Weights of a small image classifier: activation gelu, held-out accuracy 77%.
Rows from block 6 of a small image classifier, named by matrix and row number. Rows with one number belong to one neuron. Each number is 500 + 50 x the weight over its row's rms, rounded and kept within 0 to 999. All counts start at 0. Numbers have three digits each.
After each neuron's rows are labels from the 100 images, of 14976, where the neuron reaches its highest value: "responds to" is what is common among them. Only what is clearly more common there than usual is listed. The data: photos of plants, animals and fungi (iNaturalist).
# fc1: MLP up (model.blocks.6.mlp.fc1.weight, 640x320), inputs 214-319
# fc2: MLP down (model.blocks.6.mlp.fc2.weight, 320x640, transposed), outputs 214-319

fc1.312:431512410407490563403503451453464541458418549469430534467497462472496482478492450474471554548510524385475487526444440363482525560467511552456493504482472513475437491476583547482490464539434482562561560539617526514497590506514491570493507561524448434576475550535516468467561474598549532498472560538469478593452382565550
fc2.312:524440496535524519517579544471517459473455591431408537425491440567546324456424518554560399517517423491699522515509544500480489473538485511543544515515497461519515494488517387553539554559513515508509543521506502567499523435544507452501468520522512515496533517559456523459490555507554597511509486609400528534564535490512
responds to: class Aves; phylum Chordata; order Passeriformes

fc1.21:469492423449491464395511424514536549476483515486462554467480463417459461585481519509475547432515482381580539578503407412502557528490467466421488562406542515487487454457505504469475428496484428527563555517598494468436611498493465598429485549491445444535486477417560432543573428518486480497447583524508503561402390534586
fc2.21:521419571561514512532634555462506504502544586484458534495471514542581339483411516595569372555509521512657518460500620500456442473544486533562513506511515423484522591553503460564541553508510504502510598499457482602499514413532553419505500515506513514448543531532436543492489572515515543515476513482417511502541593498519
responds to: class Aves; phylum Chordata; order Passeriformes

fc1.565:547536463423484401518505527514546473518468547562405490406522402456435468486515447482499576457446499458577456516515525480492478467477524472456525562482471475530489383410496508525455507461481424471521523535612518444459598440509466508456431500542513435595490496448512446460482485448481556581519478594510571505502423459540
fc2.565:511373547608487496505610573416494429508547534421459494503421523540595405504384603541488395483504510505589487529509563490501459507580543490535494493491497511551492573571498443560575577524497474503493560498430494522488493454488542439509581489511523485440558500517404542517521546514507514486511477487419482503556582501500
responds to: class Aves; order Passeriformes

fc1.548:412533434502568427464389461577512584553540534403435454378519363526420493462540524524500470490482453496422492497516446492512589548457481541538531533504535522481443512324602504537410430578563541523543522492550430518500592542505468499474513501483465503553459453502611491474495492477510501429438525608486406505467429477525
fc2.548:506423527463512504471413478522497486493532506535641509472461458553564667518423537476585479499498595511325510529492514494490466527474565496562452497514532523540512493425487583471537508487503495492488311493461477535493511520510541501512416511426515531506507511548500541519512578520505495504504514536487488510458532509511
responds to: kingdom Plantae; phylum Tracheophyta; class Magnoliopsida

fc1.381:409557421488565419459410515560496604603558514425417434408494397536421517451537544514517467502465435528428459485519485528512561567458481519526504505520559525484478501361570471536426443568570544483563521487545406552522615561490470498490505439478469507558435428521629513511463489487504491455477504580503474495505407472502
fc2.381:503442546454504502460449478539493487513539510543651504482497468537546595516380543477660465530497626502352503499496507496476475516436596489545464491505490500542504469426489617437518488496497496493489360493459483555498496501521542511507387502405502517495507502545522532530520585516501488495500536515499495522447518523501
responds to: kingdom Plantae; phylum Tracheophyta; class Magnoliopsida

fc1.72:432549399499520412446395551578480581604548487480410457439464419490392519464517509490555437528456446498409469448498529512518499556454496510477472510554544523450508535391541448472441436506595532477548507485531372582540611540467438505494508376440480485565430422523624511531486455495518484491509540555556454510519434503471
fc2.72:494458618534499489480437456545499494448534465450589492508418480490506549530421542493631424529497613541371492493492500500489458507499640469533464499495431535540491517432481602465516491521501501488485364489411523547500492531463529526496477504450475498481435526526500513500507486526515462493449550468535476504464542531491
responds to: kingdom Plantae; phylum Tracheophyta; class Magnoliopsida

fc1.552:548506400427470475419540463443508485456468547493409475446530447432478433521477520503502560508482432364625472526480466401486506523472555531453548570463482507478484458462527480475460404511460479538611608514617516473481625470541439540452429558467470451581486537477607414473589457594486511506474566553470593545428420533548
fc2.552:525347524484517520527517570476510503509494621541387527431623452586606415465454530573587482509511523469533521511506583509488442507524481499586607513513522405555525428464514472548581573483522506513508542510505477546514521412612556417516396523522529521462627489530429556440511625524548561523516546582385504471554581447526
responds to: class Aves; phylum Chordata; order Passeriformes

fc1.637:393507477473560415508313477549525600528531563448441410370553362540474537516509497538498511478499522483366444527496491526484544577469472493572588578502577512517465446317532536544447480549567534516573511494531467509528546521538461485476480497513477511531480479491581454466480512511508519519427548614450363449484451442515
fc2.637:529551504515508510398498491535514454479451420578556508465279451487468530551428516465552571492517573492421511555519546507486454516478461502418332505521509509581509359404498568476531533487502507503505425509488529457490512456386533557485451504470505525495338548539464531605483447515458542505570466552560507597489475601506
responds to: kingdom Plantae; phylum Tracheophyta; class: Liliopsida; order Asparagales

fc1.148:536547455429486419522499533533556479502443548559415482409528397449418478458517442471498575479431502461557442501516555476497446477474498491447528552502474477526476383404519514533437510464477430466521512531596517445481594446510455504449446477532522449577482505466513452437492476455494578575528484591525560490501405463533
fc2.148:515402542618485500514631575410497408519556500418456491505409531535585433504395606529473395496508517518575491511514568491495457499589546501534485487490498521527489597586496445566571569538499481505502550492428495523491491485454537447517613489529515482460541503533407542546507518512512495489514460468439495486577581495496
responds to: class Aves; order Passeriformes

fc1.325:424562422478543405486384549564456605617567502460401417446477423544437504460516512510553433527452456528430459451505530560501542557460488505514476516544553515460515527398518460501439418537585541451561517495536359589539609537486461470535494416439486508555438425543657520544446492510497469481510514553523499494543421485495
fc2.325:518422557493497500488460459541500421492523508476568499444499440511538566514405577491640442523499604496378503485498491505498489495464695487548484496497410486540499482411476605442506501510504502494488341481455520565502499496524542502505474506450491505505516512518497518500533526508529444497440564531510481499461550507499
responds to: kingdom Plantae; phylum Tracheophyta; class Magnoliopsida

fc1.409:433565404497524406457402563572478589618549480486404459448456423485397509462517510486569436526442434516421472446508527526521510557453499500468462500557538519464518521395532428467446452506572534467554512488530370582543616534459461499504501374441490496568427421510618523536465458483508481501509520554554494515531429504474
fc2.409:490457613551495485484444463547500494453521468453620490514442483489506538515435545480622441513494588532378487501490471500504486502477644466536462501493443516538486503430489587453503479508495504487480357488401528541507490513481510530498464499439468493486464512518517497498508496514530436493436549465531479495468526509485
responds to: kingdom Plantae; phylum Tracheophyta; class Magnoliopsida