A small image classifier, trained from scratch.
Model: 3.68M parameters, 64-pixel images, arch convformer, norm layernorm, activation gelu, patch size [4, 4], depths [3, 3, 3], widths [80, 160, 320].
Training: adamw at rate 0.0018, 19000 steps, batches of 64.
Data: trained on photos of plants, animals and fungi (iNaturalist), 31.2 epochs.
Rows from block 6 of a small image classifier, named by matrix and row number. Rows with one number belong to one neuron. Each number is 128 + 32 x the weight over its row's rms, rounded and kept within 0 to 255. All counts start at 0. Numbers have three digits each. After the name is the row's rms in percent of the matrix's.
After each neuron's rows are labels from the 100 images, of 14976, where the neuron reaches its highest value: "responds to" is what is common among them; "peak at" is the part of the image that holds the peak. Only what is clearly more common there than usual is listed. The data: photos of plants, animals and fungi (iNaturalist).
# fc1: MLP up (model.blocks.6.mlp.fc1.weight, 640x320), inputs 0-106
# fc2: MLP down (model.blocks.6.mlp.fc2.weight, 320x640, transposed), outputs 0-106

fc1.260 104:094120082177123114099059147135115081082101082092122125115131123123109043088123155149166112153103127085128099152139090101201077133146106200124108150087163120105133165133144136150116140152117114062194155089171131109141218129140140124132085162109106120165130167123140114110172183135116108061176151167158171161147178091132134
fc2.260 112:156080118104118023085122039129131119115144114132139032116117133110131135190143114179123107125142138085205115109141108118082074132009098165138147117126147126138115112114105108116096094113147117191102112131111203108112105134128068117123160135174114214146125121143125123078122135121119110108110119123123130142095119121147127
responds to: phylum Arthropoda; class Insecta; order Lepidoptera
peak at: centre

fc1.581 082:132121121159135092187141081127144162169105144134131078169062151182144086115144103083119122170162177174155109118105166134145176126078140058098105130114102127176142222155167136088123111124082108085139120131127143129111198142130157133152135073120108142077129147074127117127121131108183118191138128125155112087192188111114177
fc2.581 079:124117144130131082139143174098139131134141117135127114139160134136147125143106124159136121126093123133175118113115125143096139146158103110149150118140095145067123176130128101127142093120161118190098209129059178120122120103110186121141129133151123178067143069149129163166179151138133124133093118131134041046059128134147140
responds to: phylum Chordata; class Aves
peak at: middle left

fc1.514 080:137116134107138142103144155091131131152119177187132165129156144127149096155084152135115186054103133103123117103130078179102098102156176160198156162142146082137131103110101159140111141185124210123111137076097139174139075128146115140163190110165149111128108099119135130140123177122117151109147152137078130142120071183175120
fc2.514 085:082109120140142029087119077170113129154101115129105066127073156136156183125169120142127129131105137168168121125062128136107138123057142077154168111129115136162118114137088091113149088118079114156127080117154179123132134127111084117140068110083124194072125187123132196081091101126137126133099117125134108064153132112077141
responds to: class Insecta; phylum Arthropoda
peak at: centre

fc1.363 113:110130123162129131137100217129117179142147136118105182084071175147141135050118112125159127129169111159074155178144144093179143163209106098113132171120079104150161179110123143105147142154062124024147121120140104162114123094133160110136093151099133087108120147122141128137100133102200059139161123154123110092123131126124101
fc2.363 095:165246054143160108117131096157149144150122138143139102148151122151121085135157149084172151152159120180163129151153144104170166138097096136083103157146017133089134149158197125138145131149146153134149155129140162154136155159132134147131139172124150168123139144141142091078187129148151151153149110151145087118147142105142134
responds to: class Aves; phylum Chordata; order Passeriformes
peak at: bottom centre

fc1.325 100:087111131158093146159084158126164093165159142166154124133117136096094091085216143128100091147110141189098099149101107129192180167114162071163152120130170089145134145108099102143159136194113122046117130132128122093083141144172119165110100135116138133073120131161114172101098137149104136172166133188125157110128102080182118
fc2.325 084:109011074127135092063127120065124125156116124127111128130157122129144086140104129212103137124115131055147135114076121138153077125131110194097112114137210144085128114129154109126145139127150118140145137133132150127129131137139077124129090127091116156127132124102133138077185113134126126114135118131138205183147133133097138
responds to: kingdom Plantae; phylum Tracheophyta; class Magnoliopsida
peak at: middle left

fc1.148 087:129115146084139197147126210102125127123138104139151217108072175120117070116140119151159094137160117154093167136162119135146115152234103124145136155151107109128137174145120145114178154158124134063111132103122096159102141100147173129187163137166177074106117121140128134180136129081164114104149149155171135121122113125181122
fc2.148 093:171165087126124113018160060153118129144123130126128060125176127125131138148095118131167129118103134095170126123121117134082050128081115166155137121123059136090134063127146123118139129131163131194131152117077169129130117146108043128127154139143121156108131084172123132026203104122125126119103122126113092105086134141135132
responds to: class Aves; order Passeriformes
peak at: bottom centre

fc1.51 085:105122155068165210147138211057123125122136118143172215122093129094114082115159102154168099127152128147068166130131112156187142133229123131133139141151092112125104173147130115087161168151104127062112131086124068148108154109149174143190136149140153059106114128120139144169117116083141136100136118153192126125144105120187137
fc2.51 091:178164105117128096046162083188125124141130121132132065122171135124137158148111121126145121136112130123170125122117113113085085135076098131133121131131074132086126083128163111121127126126153121197137133127074174121115119136102055120120132146130123162097123084175126128026194100126127121122099112125129092095081129131120134
responds to: class Aves; order Passeriformes
peak at: bottom centre

fc1.556 070:072167142148127111151087165166131071135150167183114118141147167097117113148162106061107121116086181139158092144122091150121134131106203147206149179127137138122134180106100130128108117099063164101125120143149170157152142166113122162164188090188194141125126157126128148125084207099086171128129144125089129141147124119209102
fc2.556 062:105142107098104105103114173122121100127119108121130085114101134105078140109111125201108107127107104096098099139091095107147087117117107092112150142114102081122103141120110129121111135108089122117143076099116067111107105110120135107126093155126125102063124138155106186097111096122111115114112104125092092077078093091134090
responds to: class Insecta; order Lepidoptera
peak at: bottom left

fc1.481 096:099126125155099113138080161093157129154172146164150084155132154103126063131214127121104104156128156189149127142115137102147169237101167078175128103125138103147134134105104109131162112176096112097135123134161167105108113161197104168093142128137178181079141176156119143107091155129114147175171158162114125103152142082174130
fc2.481 095:147040085109132054143168113149138122128130119137129099122156119118143119167099127172074120146163137063157119109064106117125106138094088169069099119139209139097120171122178105134114137127138121163135113146105167117117124114102104125129118140107110169128127112062133111102173076131125120109103113136155192170135129152069138
responds to: phylum Tracheophyta; kingdom Plantae
peak at: middle left

fc1.545 084:095168136160130128111041159158137072121148127153145130131134114056098075134144136097142129126108144156124101154124084116186129118122146147192135161160130110119117093132103095176124142130061138061186120152174142117157147163123083145098135154136173132116147177149120137086097182092076169104160110175119141144160119117217087
fc2.545 084:100093126151138038122150093108127144164112145126107070132106147142143102156184134153092146146089125143149124140029144147115174121054154077131126116117180141167144141127134121127157088129131133157154110120137125141146144119122090142115100092086131163065137141103139177101147100122138134143104154128126135082133144132062134
responds to: order Lepidoptera
peak at: bottom centre

fc1.638 069:071115148159116178201078140149121104075159167143080149153127184059111073109170111088090126106099139147102105148155075094132151126112180134162150156105187105139115158110106111158122168126097124130150129122173118147140168122115101121111128111139133103142159158129144125129075193100128133122136118099105215186167156133173102
fc2.638 067:214087115125128141056161157086117124135127124125118081122145160123157192186121122178108118138184199096151136117146125127039043126150109132144118114129118128087121136124137105120138123119096116178120090126105163119126121145134095121160176103193120140103127126144129107116111142125125122126101129119124135117095130155183135
responds to: order Lepidoptera
peak at: middle right

fc1.612 102:144135112108147225160132198100102181095129119136163180168127140129139153129177069140163140146183170150083142103121071121157132173181109143125107146164121095115112189139157086077157190153065156077148113089166067140129144143149157151159117133109161053139162185113160106148087099069147134076133095149170157161189149096134170
fc2.612 107:178154182132141102062154084161147135158125133136118078139135126140121076140121135135176135129115122131178114144112137143086108135080112160159157148139085138137129073135127140126123102122174146205132163130066169134124125129075078139107166132130138154112140085140134124071184095141140141139094140136116054080079118158112122
responds to: phylum Arthropoda
peak at: centre

fc1.297 108:067126116111115126166094188113103130126123169136107136117108228141141099092136128106140103101117168124155132185107133156139123172180151136180150165119120133112146216138125122094149116115098128115122132086126160195132163123127157165206123133136176141115097137115155165146134162115173105122116132101125146129129103114161133
fc2.297 089:151195078103115080071114125151123118108155128137159087114128130109127178126144124128156109137141161107160123129180098095124102133112102138122136136125000118136119123112119165127115127125111128116107082132127195111113105122155102129145150148166128187129117150159122123101101162121117108118151138125122043098084117137154123
responds to: order Passeriformes
peak at: bottom left

fc1.318 110:085125112163097132133070161125167091164179144171161115137148148094095087107191127124101092163111157185113106153111093112167161211109169075173147119139161081138137140119090105129165120194086119062134126148155133095099125160185104172093126139133176144072141170148108160101083139127100154167173146195115152111153124078177110
fc2.318 094:101028079125127077133143090113124122136126127127128099124135120118131099142112125194084119132117105080128126126050117129153113128081126147071102119121213125122126143124156119128126138122159120124140128125134126122123120111141093123125093121090119148148126115108125146099171083121119119117133127128133207169136129124070128
responds to: phylum Tracheophyta; kingdom Plantae
peak at: middle left

fc1.537 084:093129150048175194155137190064145088135139112146182205102099144078108070126145106124140086125131116133090170141143114147163150139221125119148145128132123131122102161150108130099156166135121115066108130109116088139100140102181170142181176148165166082095113121121117152176128121097140142123149140171183138123139102124199114
fc2.537 090:147163083121120102032142073201116125132138124124125068119160115119127167136118114133152117123107140106155116116122111129082068125075133150167158115119092137079129069112102124115128129127140120174118109121090159119123115163100038122115139130134113145120116095160118132024152104116120112117105132121118120118083132138120131
responds to: class Aves; order Passeriformes
peak at: bottom centre

fc1.506 100:122124166118093165195139118118115137164117162141150110160125133057110133119159099116084146077135102151120123137153102101145181139105163087100077139141163124155086159089164082166139164129124153126146128083141121127146137117141169124153085152117123115085171104211166089164121161126102137172134078145118135114129154128166124
fc2.506 091:117103018117119118060103034163132124118120131133132077124189130120110161092058124181151126103080122044136113138142115119162026124083141215155147141116200101124123068121134140126114154129128131110158098121126160125124119143130031130120126160108131124153126140134123126043147122122129123122142100129110161174136117100080116
responds to: phylum Tracheophyta; kingdom Plantae
peak at: centre

fc1.8 105:145116137128129111083150056131131119076093154131083117146171106138133106177061174124160160104103099070164122096114180166087087068121152197143125074129103154109115060146125162187094125121183145193121138110098171124164095112091102117136181086145127161171115090121142122124170116145111153080103165095113108139108079199110108
fc2.8 137:058119137146135105098077077139125131140114135122111106140077121142122149073127137134131148099089178150145139139086145162178113124084158118165169128133136132163135093139085129138149103134043135072148063118185161143140147164133088135129080119072137159136131209053125168092085132135135143144148125128128142134205136088081126
responds to: phylum Arthropoda; class Insecta; order Lepidoptera
peak at: centre

fc1.104 080:131096156165116163171123183119130141167102124145140147159077144138118087132127082138136127158143172161098108104119151142127140103150128096125100130112103119151117217157156140086144164131079118062152127113151093129107183133124190146197166060136146069068156153072153113169121143077156143168146149140171109084202181130162155
fc2.104 089:148165157129130053121129083164130138120148128123132102140114100139133145152175124078162130141145090199194122116123135126132171139116066084123156131133047147105136131131116100128128067127163124200093169132075181135130134138111115128086139139143139199113132088155124136095161094127128134138112122122128071072063133160121139
responds to: phylum Chordata; class Aves
peak at: middle left

fc1.539 112:161121153070135187131147127141141104136130170167146127189142149127140134175155108141094167091143160117146130075117083173072114093113159137182136133156171128135123115136103127132119133129123192145106131127113129159134103154111141165187204063182172104123155124108131113177103119085111186128101164140121148146141088201182141
fc2.539 109:107157157130122080075107093194132115129128112126122078126061104122126171092188112118130126148122138179147127114057130142159114134070121084159178122125126139192115064128088095107148089108074115119112069128116137123121127145090048111104100123084112154112134161083118169073115074123123120125120108124148108099144113112070128
responds to: order Lepidoptera
peak at: centre

fc1.151 087:092133096095122197147096191111120119121156146128148150132162190082118122079214127146140110118120171155129095156118070148161130186148165134201170160138161064091129147111096098108163134187102203111098128106122126163154132160159112195165139161145165117116115138132129155123092125098128125097138120152100186163130093086191112
fc2.151 073:136067091149138079016135117204130128179096127123080088134092152138120142136093122213108147110116088077169131133091141127078055116095137148101113135131179138114130057136132125107178094121126125162167113106144196132134127112075091124106100100073122159044125141162130139134128094138138136127089131123109123064120115150053115
responds to: phylum Arthropoda; class Insecta
peak at: centre

fc1.114 105:144093141127107097093128049145122135088103143115070107140177095127127115173067168132144172088120095067164128098122185141077082079115147181140120081128115154101102067140113155195095125118181151200138134101122178127185104106076110113123167104129134165166136111127162106129161112138111138106106172097121108134114086217101099
fc2.114 140:057121133149131105104078066146122129140107134122109105135079121138113149075127134135131148099088180150148133144084144163181114121082159118164166133133135126164134093138087140135146101132045138070148068115181162140139147173135087135128081115072139162137129204054123168095091132132132143146152127128120144137204129089077120
responds to: order Lepidoptera
peak at: centre

fc1.100 093:152123132140145187131142228117111155126125114126135208103074173159135104119128118163156105166169115136095155140126088128132108172233094144115108155160110088120146196148157133097163137171122115063126134117126085146104145096131188108190124131140175054126122121135135137182148115102181098094129131150168125112122132107135145
fc2.100 096:181201117121126096056172055138132131144126125128134072132155113130126119133106121105190127135151102114173129128133123110119081134091071163111118136125029134101129090135182122121128125122169135198125159129083172131118127104093084126109153161127130172114132093163124113061213074129129133123099112129135062100085126126111127
responds to: order Passeriformes
peak at: bottom centre

fc1.4 076:082094137152122090149096082145133126184158132079106101144062167140140025110142144123041071157137115151160138145124079082159145166079135101118126142117204117143122135145142101152140113156136065114131125155148175148118153116134120102098104122123124170083133136121121139124109149163167114195137120110179154123158152105118145
fc2.4 071:098080090130131109153137144052132131143144144132138124138166145136116062111182134088118132126088183128156135157076131169136196128161166135186190142126206119128144148132101178138151125135115148125123116129105170135138129148178112141140169133171136161115139136055121184113128128135131135139146154130108166158133122107121117
responds to: kingdom Plantae; phylum Tracheophyta; class Magnoliopsida
peak at: middle right

fc1.122 113:130125143101113169187135115109116146167118173152143113175135137075123131126157104119089166053132100138118123119158104099129173130109169096113076145139158128165089157081152096171138168135132174127146130074143126138141124116147162127145095139120128115090180107213164083163120166129112138163142093155094127113129151152155128
fc2.122 099:112082024112119115069107050159130116119113122133127071118187133114110166102050122171133121100070134037133108130126110124145034124082153204164145127121208108123113067122126139122115157122130123112157097124120151115119116140126017122124120156105120121151127129145122136046154127124124118113140096131113175171131111109087118
responds to: phylum Tracheophyta; kingdom Plantae
peak at: centre

fc1.150 106:104108079170132123125100101119118180103090132095107119115099177154147095085115153138130094143137113107110173164100087095167088181130108140112107162125174093130133162154171125115131146182101075106177136097155105150120166092145128111132096140105139103141114156119164138120167129150185072109145124135153193155139144114093159
fc2.150 101:181133111130130110042175075140133114138106111137125062120108134123149140201081117163154129143128150047181129126125119142089034133052100212124120120137064134177110081139157103109100128109192113183135180128080182114117127110101081111163163114169108164167122085150131114118191123131132126119097102131146089145103117183144138
responds to: class Insecta; phylum Arthropoda; order Lepidoptera
peak at: centre

fc1.109 095:146086157117121118084128099121133103078101127124103135135176112130140079181068166140145158089096112085166128095131175164081076063135131190151130063127122173106116073146112158177103128116176158182135146106118180122154093114098118120146192086152135155174120117119142124129163138122100167091103177089118111135115077206135104
fc2.109 127:057121137144140099107082066145120132139116137125118103137081123141122156082120139135125143100096175150144141143080140155175113129078157119160164123135137129161137101140083131138146109136041135074147062118181166138144148157130088137138082122076140163136130207053127169103079120136134139144147123133127145139205142088074132
responds to: phylum Arthropoda; class Insecta; order Lepidoptera; family: Nymphalidae
peak at: centre

fc1.596 097:094107121182113123130077159110168116161174142161138125125105160107121051104185133123085093161131128191106130159121099083162161200124158069151141113122178091164140131106096122137160128196085094059146125148166134097086122131194099138075126128128153138084140172138105144103089162131136118180193150188127148105149138091152114
fc2.596 091:111027094124134093166159131079130124150125124139129124132179137128144100143115127141074124134129111070124121125076122118123141139126122138086113119138237136078119173132154113128137161120146123150139117129114127124120128107132096128144125137121121141113140100083134140092143109134130127123116113133137228171122131134102135
responds to: kingdom Plantae; phylum Tracheophyta; class Magnoliopsida
peak at: middle right

fc1.623 092:132122129098135197146137217109108152124119121120136210120056149135122094112147122162169104136171118155084170132103103147166128159223113141129121180170098071132110175161153107104178171183115133071112134092108083162101153099126176125185121143132168069103112117143164139164134101102163116085125106151190130127136099116157144
fc2.623 100:186172098134127105052176078166132136149122128133125061130172137129134113160127123127170132153131142117184112129117129123085090134079093143118111127129058138085135101133185117122128108123162130216143157128075174129122125149092083131122144140129126164090133084151133120051211101129132128127090118129126076084089122126119131
responds to: order Passeriformes
peak at: bottom centre

fc1.206 101:102119076185123117095062151142120096079102092095117119109125130128111051091117158156166103161103127078130104157131080104204070134146105202126111154097167108107138162131144135148113136162116106068187155096163129110135215128132136118130078160106108117165124161131137124108173175140126094059172137174153176160137170089125127
fc2.206 107:152081108109118030090128041132131121120139118130133027118119139112126130194137118180127112125144144074206113119138114120084071128005099173129142121124147121138119120115112115117095095113148123190106115129110206110117111140127079122128156136176119213144126121145128125085123134120121113114109113124118127140097117109152122
responds to: class Insecta; phylum Arthropoda; order Lepidoptera
peak at: centre

fc1.161 100:087134125168084128132069160124151106159168146168148094144157147081096073124192132112110093161107165189143100163117132118169162228104176080189144099138138087125127140121099107133160118171088124093129125135151160105126124171178095186101145146145187171084129168162122160097095150126093156173154145155107136113152129071190115
fc2.161 086:115066086118126049116148077142132125126123126128124105122112103118135111150107133176084123140142098077150149115039116130167114124091109169054092118131197125130132149121186114137107127135156120128132146137142154122127128088128114121128085122075118170152121131085134131113190058122120124111134122132150184165155131137037134
responds to: phylum Tracheophyta; kingdom Plantae
peak at: middle left

fc1.228 075:102142129174108178197133109139122142072129127117133132135133180082120093102154091070116112160118130177114103161170098084173183171105157094092126128100145115115128132099168108122146152101118128127133125150153107139158109124160122129094106158133082116126126144119122106127117159131146099135149073089114201180163212062138131
fc2.228 063:199214088124124207130165108209135127124151123137134142129152120127122198159072125085138122151156107118069122120171122097124112136122111134101111124130111132094123088122142130124114165126150119136112088128089063122123118117102061118110162142178126052103126085155130100041132073129128124124114124128131145166088127136135131
responds to: class Insecta
peak at: top right; middle right

fc1.467 090:100129098094124206145101190103116126118151146133153160137161186084119122087217120151145116122125170160123099146114072153159133178153163131200169154139157063093125147119098096101162142191097202112102127095123115162155128157158117194173142155144165107117115144119136152125094116093130130097131122151104183162138094088186121
fc2.467 077:143058107148138073006134115197131129175095128122080082135100154139121138146097122221113149109118101084176132133099142129071049115092136150111119135130172136113130047138128128107175092120126125168165116106137205133134125121079077124108108099084122168050129136162130137124135097137140137128088129121107112066110115146066116
responds to: phylum Arthropoda; class Insecta
peak at: centre

fc1.631 113:130120148093121168191133118101114148166118173156142118176127143071126123128163114114087160052131094150116134123148109103131178130113166087118080147149156126168086151087151091175144170132127170126146129075140122143132124105152153125140098135120136116083170108215166093157121165134117134168144091154097129113127140157157122
fc2.631 101:107081020110116112077102054165131114113118118131131063117186123112107168100054120161131119099070146029143107127127110128153036123083151209165151129122211110118110074120122133121111150120130121109146109128122160114116113149128031120118114159105120130159126132156121141056154126123121118113144094131115175173131108105093115
responds to: phylum Tracheophyta; kingdom Plantae
peak at: centre

fc1.395 091:107100148134107130172122142149130139179095161134110124175075149147123101138135093127108134132137167135126123104091141149112132102128135100130093147128125143159114218169158131095138145109095104105151133117142118151112184132092181144200155055136157093064165141073173121176129124091164139182110142134193102079191142182146153
fc2.395 102:159142153122130051144146072148130130125137120125128093131118110131138182171180123110150126145163076179184108116142126101121172136096067085094113120134063143110123152129140087120131083120169117201100158127086181124122125117110141122096133138150127201110122088166125103132142101128127127132102116124128072074068125155113134
responds to: class Aves
peak at: middle left

fc1.1 100:129122142102146191132132217076104163123125134122127220122068170149153097116149112147157120131168110148085177127138112124137126153246109128126116156141104097132138177145144135102165161171123125071135136073138092168117140075140173116186130122131165067119130129120156128184136130087194103104135140143172124123139125149150147
fc2.1 097:181198092125126103043185074152125127148115122134131054130170142128141136147106122108168128151118134104172129127116121111099078134080091153114111123135038138103128087141195118121138125123161127201136140126072176129121127123111065126137142146139125168109134083170126129042215095130130130119102108129128067092084131127120137
responds to: class Aves; order Passeriformes
peak at: bottom centre

fc1.565 099:130115135094135191134123213100112143121138116132133218115065178138133068119145134161171098142159112149093169134149121134144118165234107131145136160153093098124141177144129135119179144169130136075113133085120094168103141085132167120186140134150181072108117114134140137175138129092177111099136144153166123115121112132166132
fc2.565 102:182159087127124116020172074152118129150116127127125064125184145127139136147083115130161126135113133104169126127117119131084047133090098153136120125124049128083134071131178122116142130125162127200139154118069174128125122126109052126134151140142124160100132080170126136026219097122128124123098115123114088097085133128130134
responds to: class Aves; order Passeriformes
peak at: bottom centre

fc1.131 102:098144129223106150197122122180103135087134151154111144182132153102115088117171071100119150172124112152110104124157089067143174159095179134109088154098145079153139168094146117133136163156117096108171125125197129145149115100114146085110112114130129115143196164125150091154107148111143136123120132115139155158175204103115130
fc2.131 093:178185028137124225122152082143124138110151135121132083134186126135118149149082127082178133129135164046085128126144129128138091125079138165126127119122144135083146111119128149129106170129103132131123057135098071133138127149135084132116173132163132060136131124126134112057118101127131129127126133117118196179115137141148130
responds to: order Lepidoptera
peak at: middle right